config = dict(
    input='waveform_16khz',
    norm='layernorm',
    activation='gelu',
    mlp_ratio=3,
    head_dim=16,
    subsampling=2,
    width=160,
    positions='sincos',
    kernel_size=15,
    residual_init='scaled_by_depth',
    momentum=0.9,
    orthogonalizer='polar_express',
    steps=5300,
    batch_size=128,
    lr_schedule='wsd',
)
Rows from block 2 of a small CTC audio transcriber, named by matrix and row number. Rows with one number belong to one neuron. Each number is 50 + 12 x the weight over its row's rms, rounded and kept within 0 to 99. All counts start at 0.
After each neuron's rows are labels from the 100 clips, of 14976, where the neuron reaches its highest value: "strongest on" is what is common among them. Only what is clearly more common there than usual is listed. The data: short read English sentences (LibriTTS-R).
# fc1: second MLP up (model.blocks.2.mlp.fc1.weight, 480x160), inputs 80-159
# fc2: second MLP down (model.blocks.2.mlp.fc2.weight, 160x480, transposed), outputs 80-159

fc1.49:43 43 61 57 69 46 48 61 74 45 58 54 50 40 49 34 72 51 48 35 36 58 47 29 57 55 31 58 61 62 50 49 60 37 28 56 53 43 38 54 50 58 34 54 27 56 59 71 56 50 51 28 52 64 40 61 44 53 42 52 57 58 52 45 61 34 70 36 37 46 54 68 13 31 49 70 40 63 56 32
fc2.49:38 41 61 45 61 44 48 41 70 36 55 46 36 49 59 40 50 58 58 27 40 51 34 27 56 66 38 49 63 61 55 52 64 58 33 68 62 61 41 53 55 53 40 50 38 44 41 61 56 43 50 44 60 66 33 82 37 54 42 61 43 64 47 41 60 29 72 38 65 38 50 62 27 43 60 59 41 71 71 41
strongest on: the word "of"

fc1.451:53 49 26 78 63 30 58 51 63 39 59 59 65 46 48 47 44 43 67 49 53 47 38 45 49 28 57 35 44 59 49 52 52 48 53 46 38 54 37 52 33 53 37 52 50 58 44 62 64 23 37 40 58 74 59 51 43 52 44 61 54 69 54 50 50 66 57 41 54 35 48 50 44 58 43 78 69 54 59 51
fc2.451:61 54 45 41 56 47 62 60 65 46 53 56 71 41 43 45 68 45 51 34 35 57 28 63 52 46 59 47 37 43 64 55 56 46 36 44 41 45 48 59 40 51 67 72 55 48 40 70 59 39 20 12 54 52 58 61 63 48 51 63 67 57 62 51 63 45 45 44 41 67 47 48 43 57 48 60 62 40 61 43
strongest on: the word "the"

fc1.114:51 56 43 40 51 63 52 60 51 38 52 40 64 55 47 51 27 64 50 43 70 28 55 30 62 40 44 48 36 64 37 37 63 67 61 34 51 39 70 61 46 46 34 48 54 41 50 45 49 42 56 37 48 59 37 54 73 47 71 38 55 52 39 46 41 40 63 38 63 49 29 48 44 27 56 47 41 53 55 65
fc2.114:46 41 50 63 60 68 58 58 41 54 43 41 62 64 46 44 33 56 59 49 49 51 63 16 77 40 49 40 41 65 48 39 68 52 60 49 53 49 68 48 53 44 41 51 57 46 22 48 37 44 57 29 40 67 38 46 77 45 58 49 58 51 43 47 27 44 64 16 45 58 47 52 49 33 69 54 37 40 60 70
strongest on: voice: female; the word "and"

fc1.70:46 45 51 73 64 35 55 45 67 37 38 52 37 63 68 36 50 61 29 34 58 66 60 54 59 44 51 51 40 50 40 45 54 32 44 76 46 62 48 53 58 60 49 44 60 61 76 55 34 40 43 27 49 77 36 50 43 35 43 36 39 67 58 60 59 62 44 74 52 31 54 53 15 42 38 78 66 37 58 59
fc2.70:31 47 46 65 30 74 55 69 46 65 55 69 56 46 54 22 47 56 39 52 54 60 51 56 44 37 44 57 43 64 33 37 35 73 57 61 62 55 23 53 59 43 66 35 39 37 67 34 50 41 62 51 49 44 50 57 47 46 49 57 48 80 29 76 72 29 28 43 71 51 50 52 60 52 47 37 62 46 59 35
strongest on: the word "of"; the word "was"

fc1.168:65 47 65 45 51 49 25 68 77 55 45 38 62 63 39 57 51 45 35 41 53 43 62 64 33 53 62 45 52 49 45 56 55 40 64 40 54 33 67 32 22 53 24 60 43 52 40 72 31 41 43 48 30 42 51 51 52 47 77 51 57 70 40 46 59 55 23 50 47 48 41 54 45 48 48 53 46 31 48 50
fc2.168:44 56 49 57 36 69 46 44 55 54 50 54 44 59 74 33 47 51 34 43 49 33 58 76 46 75 51 74 55 74 45 27 73 41 24 64 60 59 30 76 30 26 47 29 58 46 47 44 45 50 47 58 32 56 43 47 43 39 60 40 57 68 64 53 44 45 57 33 58 30 23 40 56 36 46 40 59 60 30 56
strongest on: the word "me"

fc1.458:23 41 38 36 65 56 51 48 55 31 50 59 28 64 35 41 54 64 44 42 52 35 60 54 64 62 54 58 44 72 63 16 43 49 53 81 38 65 53 45 36 59 48 54 69 43 66 51 40 43 51 45 36 47 48 30 41 58 38 20 74 53 50 44 39 46 50 58 24 52 53 51 47 43 58 63 47 60 46 32
fc2.458:69 37 32 54 50 46 44 47 56 73 49 62 42 65 42 45 51 56 46 19 54 53 31 57 42 38 44 68 73 39 40 56 44 45 56 76 47 67 56 51 60 41 54 56 53 47 66 49 53 75 61 54 29 47 61 47 57 48 41 34 50 55 72 40 34 75 48 43 50 37 39 54 49 72 50 47 33 61 53 41
strongest on: the word "of"

fc1.89:58 51 76 39 59 59 66 62 62 53 50 69 39 43 53 54 70 48 60 67 45 69 42 37 55 49 56 36 35 40 62 52 61 48 36 49 51 52 44 67 54 45 46 45 61 52 45 54 35 67 72 42 50 39 70 37 41 54 59 78 70 66 46 72 54 25 70 48 71 49 40 58 51 45 35 45 53 50 26 65
fc2.89:57 42 40 65 62 55 49 49 37 37 70 51 38 60 33 49 61 46 32 51 45 46 61 42 69 45 27 69 52 47 32 65 57 63 61 41 54 54 52 51 63 33 58 58 48 55 73 53 57 57 44 56 75 48 71 50 56 54 40 58 69 44 44 36 66 44 76 53 34 58 37 39 64 26 39 57 47 41 57 53
strongest on: voice: female

fc1.59:45 40 72 60 68 51 39 47 53 54 35 54 45 57 44 55 65 63 53 44 58 65 57 39 43 67 60 54 36 56 67 48 46 27 36 64 48 56 56 44 30 54 41 51 55 60 60 34 44 39 20 50 41 86 39 35 49 74 35 50 59 47 39 52 54 62 37 35 33 46 67 47 21 61 49 62 69 54 41 33
fc2.59:39 51 59 49 43 48 69 60 40 45 40 54 49 45 73 39 80 50 50 66 49 56 60 66 47 49 63 52 40 60 59 42 42 36 39 76 30 48 74 48 72 76 49 49 46 45 58 45 60 43 61 56 38 54 28 29 54 49 35 45 38 37 51 37 77 51 52 55 36 57 56 38 26 50 61 58 60 41 33 36
strongest on: the word "of"

fc1.87:59 55 38 55 52 49 48 93 52 70 34 36 52 56 46 38 45 66 59 37 51 21 53 43 60 50 37 78 52 59 41 43 57 49 24 36 51 38 48 71 51 44 50 79 72 58 41 45 51 55 56 70 37 56 57 44 58 62 33 40 30 41 50 49 57 53 58 39 48 49 44 47 42 51 45 37 58 67 47 35
fc2.87:58 67 44 53 39 41 48 40 63 22 46 50 28 64 49 45 46 56 35 37 80 34 47 58 51 54 34 63 66 50 50 90 56 39 54 45 60 35 41 51 49 26 59 63 68 33 35 57 28 60 53 39 49 56 42 58 49 67 49 60 46 51 14 38 65 43 52 31 19 37 75 38 47 55 57 51 53 49 51 54
strongest on: the word "be"

fc1.289:49 42 41 47 56 59 37 47 51 72 48 36 59 34 48 44 57 50 56 65 34 51 66 59 74 47 28 70 63 58 37 44 50 50 54 56 59 34 31 40 55 47 57 50 44 53 34 44 63 49 51 54 70 68 57 52 66 49 43 53 55 54 53 56 42 52 55 44 34 36 48 26 46 52 26 52 64 56 52 49
fc2.289:42 55 76 45 56 50 60 63 37 67 92 48 45 29 35 49 40 24 48 30 53 45 51 54 50 38 51 46 51 43 44 56 41 48 56 63 36 74 72 49 42 31 68 43 46 62 42 39 55 69 27 35 62 35 60 53 53 59 48 43 53 64 48 50 42 52 49 58 44 61 47 46 58 41 50 48 51 53 62 42
strongest on: the word "of"

fc1.126:46 46 57 42 58 57 31 53 41 45 60 60 53 59 54 37 49 64 61 50 32 53 49 35 43 62 51 48 64 42 63 52 54 71 74 67 58 57 41 38 81 22 33 72 42 46 43 37 31 43 55 46 50 48 42 37 51 59 43 45 42 38 44 54 25 39 68 37 67 50 38 48 60 38 43 62 66 52 38 72
fc2.126:43 70 46 52 41 52 51 60 66 46 66 35 43 58 50 50 48 65 48 71 46 63 60 37 45 29 31 52 50 71 65 58 21 38 34 50 63 70 48 58 51 57 59 39 29 68 49 63 38 46 49 63 53 21 50 45 53 80 50 47 49 48 66 36 58 46 56 60 46 67 36 58 40 50 43 42 25 49 60 54
strongest on: the word "about"

fc1.387:41 51 46 30 62 49 47 57 47 46 34 67 35 83 37 53 55 54 56 65 22 77 59 28 64 48 57 55 56 84 55 43 34 44 54 47 58 85 28 46 31 40 55 65 31 58 48 47 60 43 48 48 46 54 47 40 49 62 43 31 45 50 35 54 48 44 62 47 52 51 60 31 55 37 48 61 44 32 60 46
fc2.387:39 62 56 55 41 71 69 53 51 44 74 46 49 54 52 59 49 23 29 66 66 59 56 54 67 44 59 39 41 78 60 27 40 50 52 50 79 33 40 62 55 54 42 49 39 55 42 53 18 41 52 64 55 31 45 50 51 49 42 65 43 48 51 51 50 46 35 59 43 49 29 41 76 48 54 50 50 48 56 49
strongest on: the word "the"

fc1.65:41 49 51 56 55 56 34 52 50 48 62 45 43 57 83 30 50 61 44 49 57 28 68 54 60 51 40 19 55 52 41 38 42 47 41 44 52 67 57 39 61 49 41 71 73 42 63 46 50 51 41 33 65 48 61 45 53 20 71 37 47 39 39 51 60 57 75 51 48 64 60 76 54 41 61 55 53 36 60 51
fc2.65:40 41 69 53 48 47 54 45 43 37 67 49 50 51 33 66 46 28 49 40 42 46 59 35 49 40 37 48 56 45 39 56 31 52 38 60 51 74 63 35 45 41 51 48 45 46 61 41 50 41 55 30 69 72 33 48 67 60 53 48 47 27 43 76 67 38 64 55 60 42 42 38 44 39 44 59 42 63 57 33
strongest on: the word "be"

fc1.173:61 52 57 43 55 50 55 44 44 55 59 36 41 60 36 55 54 45 42 54 52 32 56 51 48 62 61 60 37 58 43 48 54 45 35 57 59 65 66 29 45 50 71 63 43 33 42 33 59 39 49 43 34 56 39 52 52 40 53 65 46 50 29 33 48 33 49 59 46 54 43 57 47 68 63 34 72 48 36 48
fc2.173:48 37 30 64 44 58 40 56 44 79 56 61 56 27 44 30 35 66 23 49 61 34 65 76 47 35 51 37 45 43 17 47 49 33 33 43 52 42 61 48 79 31 51 51 45 41 47 40 50 45 52 34 41 65 47 64 64 49 48 71 44 43 56 48 67 37 49 74 58 42 58 41 64 58 54 47 59 65 65 62
strongest on: voice: female

fc1.351:76 39 62 73 58 46 50 81 55 55 49 60 61 68 40 53 43 54 57 42 45 52 54 64 69 41 65 39 30 31 22 50 56 45 49 45 52 47 55 57 47 37 35 57 54 67 42 53 47 64 31 49 60 48 44 41 34 52 49 42 52 62 44 51 35 32 59 33 49 55 42 52 45 43 47 18 29 69 39 54
fc2.351:67 55 50 63 16 46 33 41 41 45 56 53 42 56 54 49 49 49 50 58 60 53 52 53 42 39 47 60 56 59 18 49 34 43 42 52 38 61 41 58 31 68 56 72 39 35 35 49 49 55 45 71 32 58 47 52 53 50 53 69 39 62 32 44 60 71 78 71 57 72 40 48 58 67 54 11 56 56 47 48
strongest on: the word "be"; the word "to"

fc1.472:50 31 71 50 48 54 64 46 61 62 29 32 42 44 37 42 38 40 70 28 71 61 56 84 54 60 54 42 41 51 45 69 42 49 46 40 50 43 31 44 38 41 33 60 57 41 72 49 70 47 47 49 56 51 39 41 39 53 76 62 47 58 71 68 43 57 46 45 39 66 47 51 45 46 49 51 60 39 37 42
fc2.472:45 59 65 49 59 26 52 42 56 38 26 49 63 40 40 62 57 59 56 72 55 63 35 66 25 66 30 60 34 55 33 61 54 33 49 68 28 50 71 60 59 51 70 61 55 48 46 73 53 40 66 52 23 61 58 38 66 51 59 59 29 56 63 40 50 51 62 43 61 60 48 51 48 53 67 42 46 47 42 47
strongest on: the word "of"

fc1.223:55 64 37 61 40 57 29 74 50 54 60 44 47 34 44 67 41 38 46 71 45 38 53 55 33 46 73 44 46 52 72 62 14 42 53 63 49 57 66 41 54 50 43 55 64 27 45 51 49 63 34 70 59 25 49 47 38 35 46 37 50 45 38 67 67 35 72 57 27 40 69 56 30 45 51 47 56 45 39 48
fc2.223:55 38 42 35 42 48 51 50 61 43 53 67 58 48 36 54 67 41 44 49 27 39 52 66 83 42 45 39 60 49 51 47 33 65 75 44 33 76 42 33 60 53 62 59 45 40 49 57 61 54 48 73 56 47 38 46 54 60 64 70 54 44 24 67 58 50 50 53 46 69 45 62 52 20 45 53 46 56 49 57
strongest on: voice: female

fc1.392:59 40 27 51 55 37 50 63 43 68 65 48 46 47 38 53 75 52 42 52 51 39 58 62 60 65 76 35 58 43 48 19 50 52 47 57 45 42 48 64 43 23 44 40 47 31 43 48 63 43 56 43 63 46 23 61 63 23 43 34 46 64 50 36 63 64 32 32 59 34 37 43 26 40 49 52 43 73 48 58
fc2.392:79 48 67 60 43 48 63 63 34 53 46 55 74 32 52 46 44 42 53 63 48 49 42 31 50 46 36 48 48 40 37 55 51 52 41 54 65 47 69 46 52 38 52 47 60 51 44 64 50 37 52 46 63 56 54 51 50 44 43 14 51 66 49 53 43 53 32 29 73 46 27 62 38 45 53 58 34 53 67 63
strongest on: voice: female