A small CTC audio transcriber, trained from scratch.
Model: norm layernorm, width 160.
Training: muon at rate 0.037, batches of 128.
Rows from block 2 of a small CTC audio transcriber, named by matrix and row number. Rows with one number belong to one neuron. Each number is 128 + 24 x the weight over its row's rms, rounded and kept within 0 to 255. All counts start at 0. After the name is the row's rms in percent of the matrix's.
After each neuron's rows are labels from the 100 clips, of 14976, where the neuron reaches its highest value: "strongest on" is what is common among them. Only what is clearly more common there than usual is listed. The data: short read English sentences (LibriTTS-R).
# fc1: second MLP up (model.blocks.2.mlp.fc1.weight, 480x160), inputs 0-79
# fc2: second MLP down (model.blocks.2.mlp.fc2.weight, 160x480, transposed), outputs 0-79

fc1.312 191 [118 140  99 215 135 141 184 133 140 120  78 137 143 138 115 107 117 124 129 143 154 142 105 139 149 142  93 127 117 125  94 100 127 144 150 177  89 143 137 100 143 132 111 100 167 126 111  76 154 137 131 132 111  97 127 117 148 123 124 164 118 103 132 113 119  94 153 116 127 144 148 147 146 125  85  68 146 144  79 101]
fc2.312 148 [155 119 138 150 124 106 123 149 150  69 118 155  91 134 154 109 145  83 167 134  97  91 111 148 181 103 108 117  74 111  98 113 118 151 127 113 123  93 136 103 137 131 120 156 155 181 154 102 141 114 157 136 129 139 131 110 194  75 113 138 122 101 138 146 158 168 123 158 131 126 150 164  91 113  91 134 131 166 125 131]
strongest on: the word "of"

fc1.363 065 [198 107 164 107 129 120 106 125 107 153 120  93 127 164 136 116 169 120 129 158 116 126 148 123 117 173 134 110 100 136 148 148 128 100  82 162 139 136 173 142 154 128 124 138 105 112 103 112 118 128 136 131 118 104 122 116 156 102 129 125 146 109 126 118 145 181 124 113 146 132 128 119 128 157 107  94 143 133 132 116]
fc2.363 071 [148  97 137 184  92 181 144 123 136 167 140 100 127 144 132 118 112 175 134 129 122 111 143 102 176 136 133  98 101 112 139 124 122 150  97 150 188 103 139 137 178  84 124 125  98 100 160 158 151 128 155  95 114 104 166 118 118 177 110 112 127 160 124 182 121 154 112 119 121 152 129 162 125 118  93 102 137 130 139  94]
strongest on: voice: female

fc1.387 153 [158 106 114 145 170 126 175 142 133 137 125 114 128 157 127 159 137  91 132 104 167  99 110 143  89 111 121 121 120 122 121 120 110 157 147 128 138  80 117  86 146 133 112 124 147  97 112 102 134 119 134 135 149 177 155 131 167 141 176 120  99 150 155 138  78 132 140  76 155 113 134 144 130 143 129 135 125 159 113 132]
fc2.387 147 [127 145 117 170  65 149 129 135 117 128 127  78 121 127 114 152 149 111 117 108 125 120 114  88 137 106 110 126 125 127  88 159 169 156 164 125 161 106 126 148 102  96 129 134 144 124 151 142 156  97 138 138  95 159 121 125 145 184 142  81 144 111 158 136 134 131 117 116 122 112 106 126  70 120 106 155 123 139 108 189]
strongest on: the word "the"

fc1.176 188 [164 157 127 138 117 164 127 113 135 144 116 131 148 131 125 156  95 104 136 142 118 137 164 146 189 132 117 107 115 101  80  97 113 163  93 134  96 126 144 139 118 156 131 153 130 180 125  79 130 103 143 151 127 114 117 109 180  92 152 100 128 132 136 106 136 164 148 115 100 136 137 148 117 122  84 122 116 165 119  96]
fc2.176 164 [140 173 153 157 161 165 143 117 132 122 138 202 129 111 186 140 152 103 116 108 108 162 197 149 152 162 130  74 134 120 124 122 110 143 115 129 104 123 153 138 102 119  81 137 150 168 113 109 117 120 122 121 132 103  99 140 175 107 151 117  64 134 146 127 129 138 123 131 120 130 157 141 119 108  88 112 152 142 117 128]
strongest on: the word "of"; the word "have"

fc1.49 052 [105 136 128 145 124 133 125 101 147 140 147 129 115  94 119 146 199 114 133 160 114 137 126 176 128 142 159 129 120  95 136 102 123 146 140 105  70 132 183 144  85 138 105 117 128 110 154 130 129 114 117 146 138 137 162 134 106  89 103 150 124 146 128  68 134 113  98 129  71 135 147 131 113 136 115 150 143 100 155 157]
fc2.49 066 [100 152 127 154 166 138 115  98 140 149 140 153 121 127 113 129 153 119 140 126 125 115 108 143 120 131 135  94  82 153 147 110 124 151 110 125  55 120 168 146  75 145 107 127 141 121 150 114 143 100  85 142 124 143 126 127 109 141 122 130 124 110 151  90 155  80  91 160  90 135 128 137 123 129 143 145 160  87 139 186]
strongest on: the word "of"

fc1.247 096 [136 120 111 149 116 138 148 139 145  74 113  98 123 110 146 105 125 162 151 128 145 125 128 137 117 144 158 114 122 111 134  59  93  95 127 134 151 103 114 108 137 131  86  91 151 141  74 132 127 143 128 158 121  90 161 119 159 161 128 124 119 134 115 122 142 117 154 128 173  91 121 157 117 140 131 121 123 132 134 127]
fc2.247 091 [158 132 129  89 126 142 107 103 101 149 134 149 110 151 117 101 106 154 113 127 106 139 112 151 105 154 166 138 117 154 135 137  88 152 130 154 133 117 153  95 151 130 125 137 207 121  90 138 121 144 179 174 123  92 110 129 128 133 140 129 103 138 113 118 140 113 129  90 138  99 146 117 144 107 105 142  99 151  92 118]
strongest on: voice: female

fc1.70 075 [160 109 176 155 111 112 118  77 131 101 113 150  91 140 159 146  96 146 134 133  98 117  77 126 144 136 109 156 115 133 122 118  95 132 129 180  96 101 168 124 130 121 132 130 159 135 113 132 116 151 125 133 139 119 156 136 156 105 130 141 144 137 130 110 145  90 126 108  82 148 124 130  98 145 125 138 170 142 136 122]
fc2.70 079 [110 102 119 115 129 131  96 123 133 103 120 114 109 120 139 148 105 158 116 103 178 133 131 148 118 139  76  99 140 123  88  81  92 151 143 101 157 113 118 102 143 138 133 158 134 149 141 119 111 170 152 135 128 151  71 161 107 133 104 107 139 137 123 140 149 136 140 115 113 141 118 120 136 160 177 145 132 156 136 105]
strongest on: the word "of"; the word "was"

fc1.114 054 [130 116 127 177 142 112  89 132 133 134 100 150 129  86 161 136  91  73 170 133 150 154 106 137 146 158 157 109 119  65 119 115  92 122 153 146 108 116 117 143 179 136 148 101 135 101  94 110 121 137 114 147 168 133 148 116 110 114 131 107 191 128 158 112  88 176 142 132 135 117 123 113 151 177 162 119 170 151 107 124]
fc2.114 071 [149 110 127 179  95 137  69 131 139 167 115 132 100 125 149 116 113 119 127 112 142 101 109 125 130 148 121 129 149 116 128  98  65 101 110 112 121 123 133 135 142 156 151  94 137 116 120  96 151 149 113 132 148 111 130 140 100 133 174 125 174 102 141 138 102 167 176 172 185 113 123 146 151 110 123 113 158 114 120 133]
strongest on: voice: female; the word "and"

fc1.29 081 [145 121 113  75 113 125 172 135 180 145 136 187  83 120 131 116 117 118 123 136  95 113 114  75 134 155 132 137 124 116  90  89  93 128 131  94 133 147 135 124 143 120 166 139  99 164 140 124 123 115 135 142 134 141 134 125 152 117 132 127 112 140 147 144 141 145 119 171  89 114 107 124 114 135 162 125 150 129 136 101]
fc2.29 076 [117 120 116  93 128 144 101 129 151 111 170 124 129 168 146 117  97 100 127  94 117  74 133 145 132 124 121 184 107 134 130 100 117 104 116  99 134 161 138 116 161  78 123 115 125  98 168 151 111 126 159 146  98 165 155 143 134 145 156 100 125 154 131 122 117 123 126 184 109 158 125 195 112  93 165 149 126 162 134  79]
strongest on: voice: female; the word "and"

fc1.44 088 [182 130 137 127 120  95 133  64 116 139 130 141 106 120 111 142 145 108 139 133 145 122 109 176  99 131 122 114 141  75 109 124 129 113  94 160 100 128 139 135 135 112 107 121 155 135 146 161 133 120 129 166 148 105 133 129 134  73 122 111 172 110 141 107 158 153 138 150 143 144 131 121 146 125 168 102 173 134 115 159]
fc2.44 103 [133 108 162 115 157  77 108 126 146 107 164 126 103 169 146  97 144 106 141 134 110 125 131 118 129 115 123  68 143 111 102 100 108 132 151 179 122 158 173 134 148 113 143 105 114 111 134 101 119 121 117 151  91 114 121 143 111 111 112 114 150  95 108 138 106 165 179 142  99 135 151 120 142 133 148 119 146 141 107 160]
strongest on: the word "of"

fc1.122 142 [121 112 103 131  89 155 129 117 142 124 105 118 145  69  96 129 142 104 133 137 138 127 110 140 133 133 153 127 161 101 118  93 117 159 156 163 128 167 113 161 117 118 115 132 100 102 128 128 155 168 149 123 113 112 123  70 135  71 121  74 130 112 113 112 107 133 112 140 157 156 186 135 130 123 107 133 130 123  83  70]
fc2.122 140 [ 91 107 144 112 103 154 136 131  83 107 133  77 115 132 184  86 135 151 127 122  84 134 139 141 155 143 153 114 152 161  82 113 158 147 133 110 143 146 170 140 105 111 138 108 153 146 154 164 142 127  85 120 159 119 112 115 150 116 112 130 128 139 126 132 142 109 160 148 149 130 133 162 137 128 129 119  59 144  98 122]
strongest on: the word "of"; the word "have"

fc1.76 143 [126 110 125 144 165  77  78 139 144  80 133  94 122 132 130  92 142 118 110 136 101 115 126 129 135 135 169  99 156  75 114 138 108  85 206 147  72  92 117 154 144 156 200 143 147 123 131 111 126 100 150  98 118 142 125 102 201 149 143 158 137 134 157 118  82 130 159 140 111 124 119 123 122 158 132 148 134 130 153 139]
fc2.76 170 [119  73 179 121 114 138 134 126 158  98 143  82 139 102 102 145 175 111  67 117  93 127 126 138 140 119 135 140 117 147 141 113 131 163 132 140 132 112 119 127 141  83 109  98 124 194 123  93 116 122 101  77 129 115 113 111  98 126 121 129 121 159 107 155 130 117 114 127 119 135 151 140 144  89 113  89 109 134  85 107]
strongest on: voice: female

fc1.282 103 [126 114 134 132 127 128 132 153 143 106 104  87 135 110 159 105 144 120 128 156 159  96 185 148  85 107 107 134 138 104 102 117 116 170  88 118 132  74 134 136 152 141  78 108 141 123 113 109 122 135 133 169 139 106  95  84 144 141 135 122 139 144 137 147 114 117 173 116 111  63 127 120 170 122  81  91 134 129 114 135]
fc2.282 096 [112 174 127 117 122 109 144 107 118 102 139 121 130 121 109 111 104 117 133 160 129 110 155 137 125  95 144 167 111 111 137  87 101 120 162 110  68 107 114 112 126  75 147 124 116 141 129 175 162  99 112 142  94  53 132 106 138 119  90 111 138 207 147 118 176 150 126 126 123 130 106 144 160 110 124 116 133 126 117  98]
strongest on: the word "the"; the word "of"

fc1.341 123 [132 133 150 136 124  82 151 109 128 143 113 104 141 151 134 116 158 166 162 145 100 102 151 116  72 123 118  94 113 136 109 132 102 129  80  90  80 123 149 104 136 113 102  94 107 158 127 134 110 180 131 136 131 108 125 122 163 123 183 150 110 154 107 132 173 135 123 147 126 138  94 151 167  94 170 128 107 118 120 148]
fc2.341 114 [115 146 129 144 132 146 105 139 133 118 137 150  77 126  98 126 121 131 145  98 124 161 143 131  70 128 109 121 143 143 105 172 151 155 129 155 187  97 126 101 111 113 159  93 131 133 115 150 113 143  75 116  78 134  55  99 149 125 119 137  53 129 100 133 147 165 122 135 115 122 125 147 114  91 113  80 155 108  99 150]
strongest on: the word "the"; the word "of"

fc1.392 070 [128 125 147 161 146 146  89 141 123 136 144 141 126 141 109 143 109 160 115 148 111 131  92 149 166 171 143 102 113 101 105 119  69  99 157 117 145  95 166 149 136 199 123 129 117 151 107 119 117 134 118 141 123 123 152 102 118 148 113 133 145 125 120 149 119 147 134 144 139  72 143 109 126 136 112 139 143 176 142 156]
fc2.392 072 [132 122 102 131 115 182 150  96 127 177 101  69 126  86 112 124  87 124 134  91 146 145 140 154 114 163 175 147  83 190 135 114 106 113 156 137 160 151 134 164 139 159 136 136 105 121 166 107  88 127 127 130 157 108 162 150 123 107 145 115  92 126 107 142 130  91 103 120 144 108 116 160  85 125 111 140 122 136 149 122]
strongest on: voice: female

fc1.445 098 [128 138 128 116 121 147 118 127 157  99 145 115 114 108 143 105 115  72 171  93 178 107 126 164 123 132 103 134 122 125 146  85 101 120 130 116  91 105 123 116 128 138 117 109 142 143 163 122  91 103 146 143 125 100 149 131 135  81 168 187 116 138 166 152 112 164 135 103 104 149 189 110 133 123  92 107 131 122 116 126]
fc2.445 095 [127 188 147  77 157 154 136 118  89 118 140 135 131 147 102  99 148 118 141 141 122  94  74  94  86 121 127 122 117 136 137 112 115 134 154 147 134 115 127 140 102  80 157 106  96 171 107  98 153 123 166 139 120 125 147 121 142  95 134 120  95 112  99 100 157 113 118  68 132 134 151 143 145 105 142 102 121 121 111 109]
strongest on: voice: female

fc1.300 174 [164 157 150 153 161 164 129 154 143 135 163 125 128 113 128 138 129 100 121 137 159 116 115 111 100 128 152 126 131  79 144 126 115 100 141  87 133 116  89 122 108 142 150 107 149 100 135 120 131 149 131 135 154 122  75  61 100 111 159 105 127 121 129 156  88 155 110 138 167 148 111 112 113 105  96 114 184 162 103 158]
fc2.300 156 [106 146 140 157 158 138 169  90 124 120  74  83 111  81 109 131 104 118 131 122 150 108 105  69  96 134 107 112  94 125 117 112 139 110 140 106 139 105  75 114 148 132 134 172 174 144 135 140 140 144 128 106 103 130 149 166  75 151 130 130  97 146 112 112 128 103 121  99 139  91 156 137 142 110 160  97 120 124 116 118]
strongest on: the word "the"

fc1.458 161 [153 189 140 121 112 135 160 134 134 123 102 166 118 144 156 139 122 118 114 133 117 133 164 148 204 129  91 117 134 126  93  89 122 116 142 143 117  95 115 116 123 107 114 142 164 145 125 144 111 142 142 131 133 141 117 114 161 116 136 104 150  85 169 164 154 137 137 124 129 136 181 121 117 101  94 114 124 158 100 125]
fc2.458 147 [129 141  97 136 111 130 128  64 114 124 121 176 138 113 179  93 117 125 156 115  91 175 118  94 122 146 145  92 166 108 117 126  89 135 116 128 135 127 158 111 121 131 118 125 112 111 128 123 147  95 122 132 140 131 147 109 147 161 141 154  87 133 122 178 191 148 127 114 143 119 176 131  98 137 116 106  90  99 136  81]
strongest on: the word "of"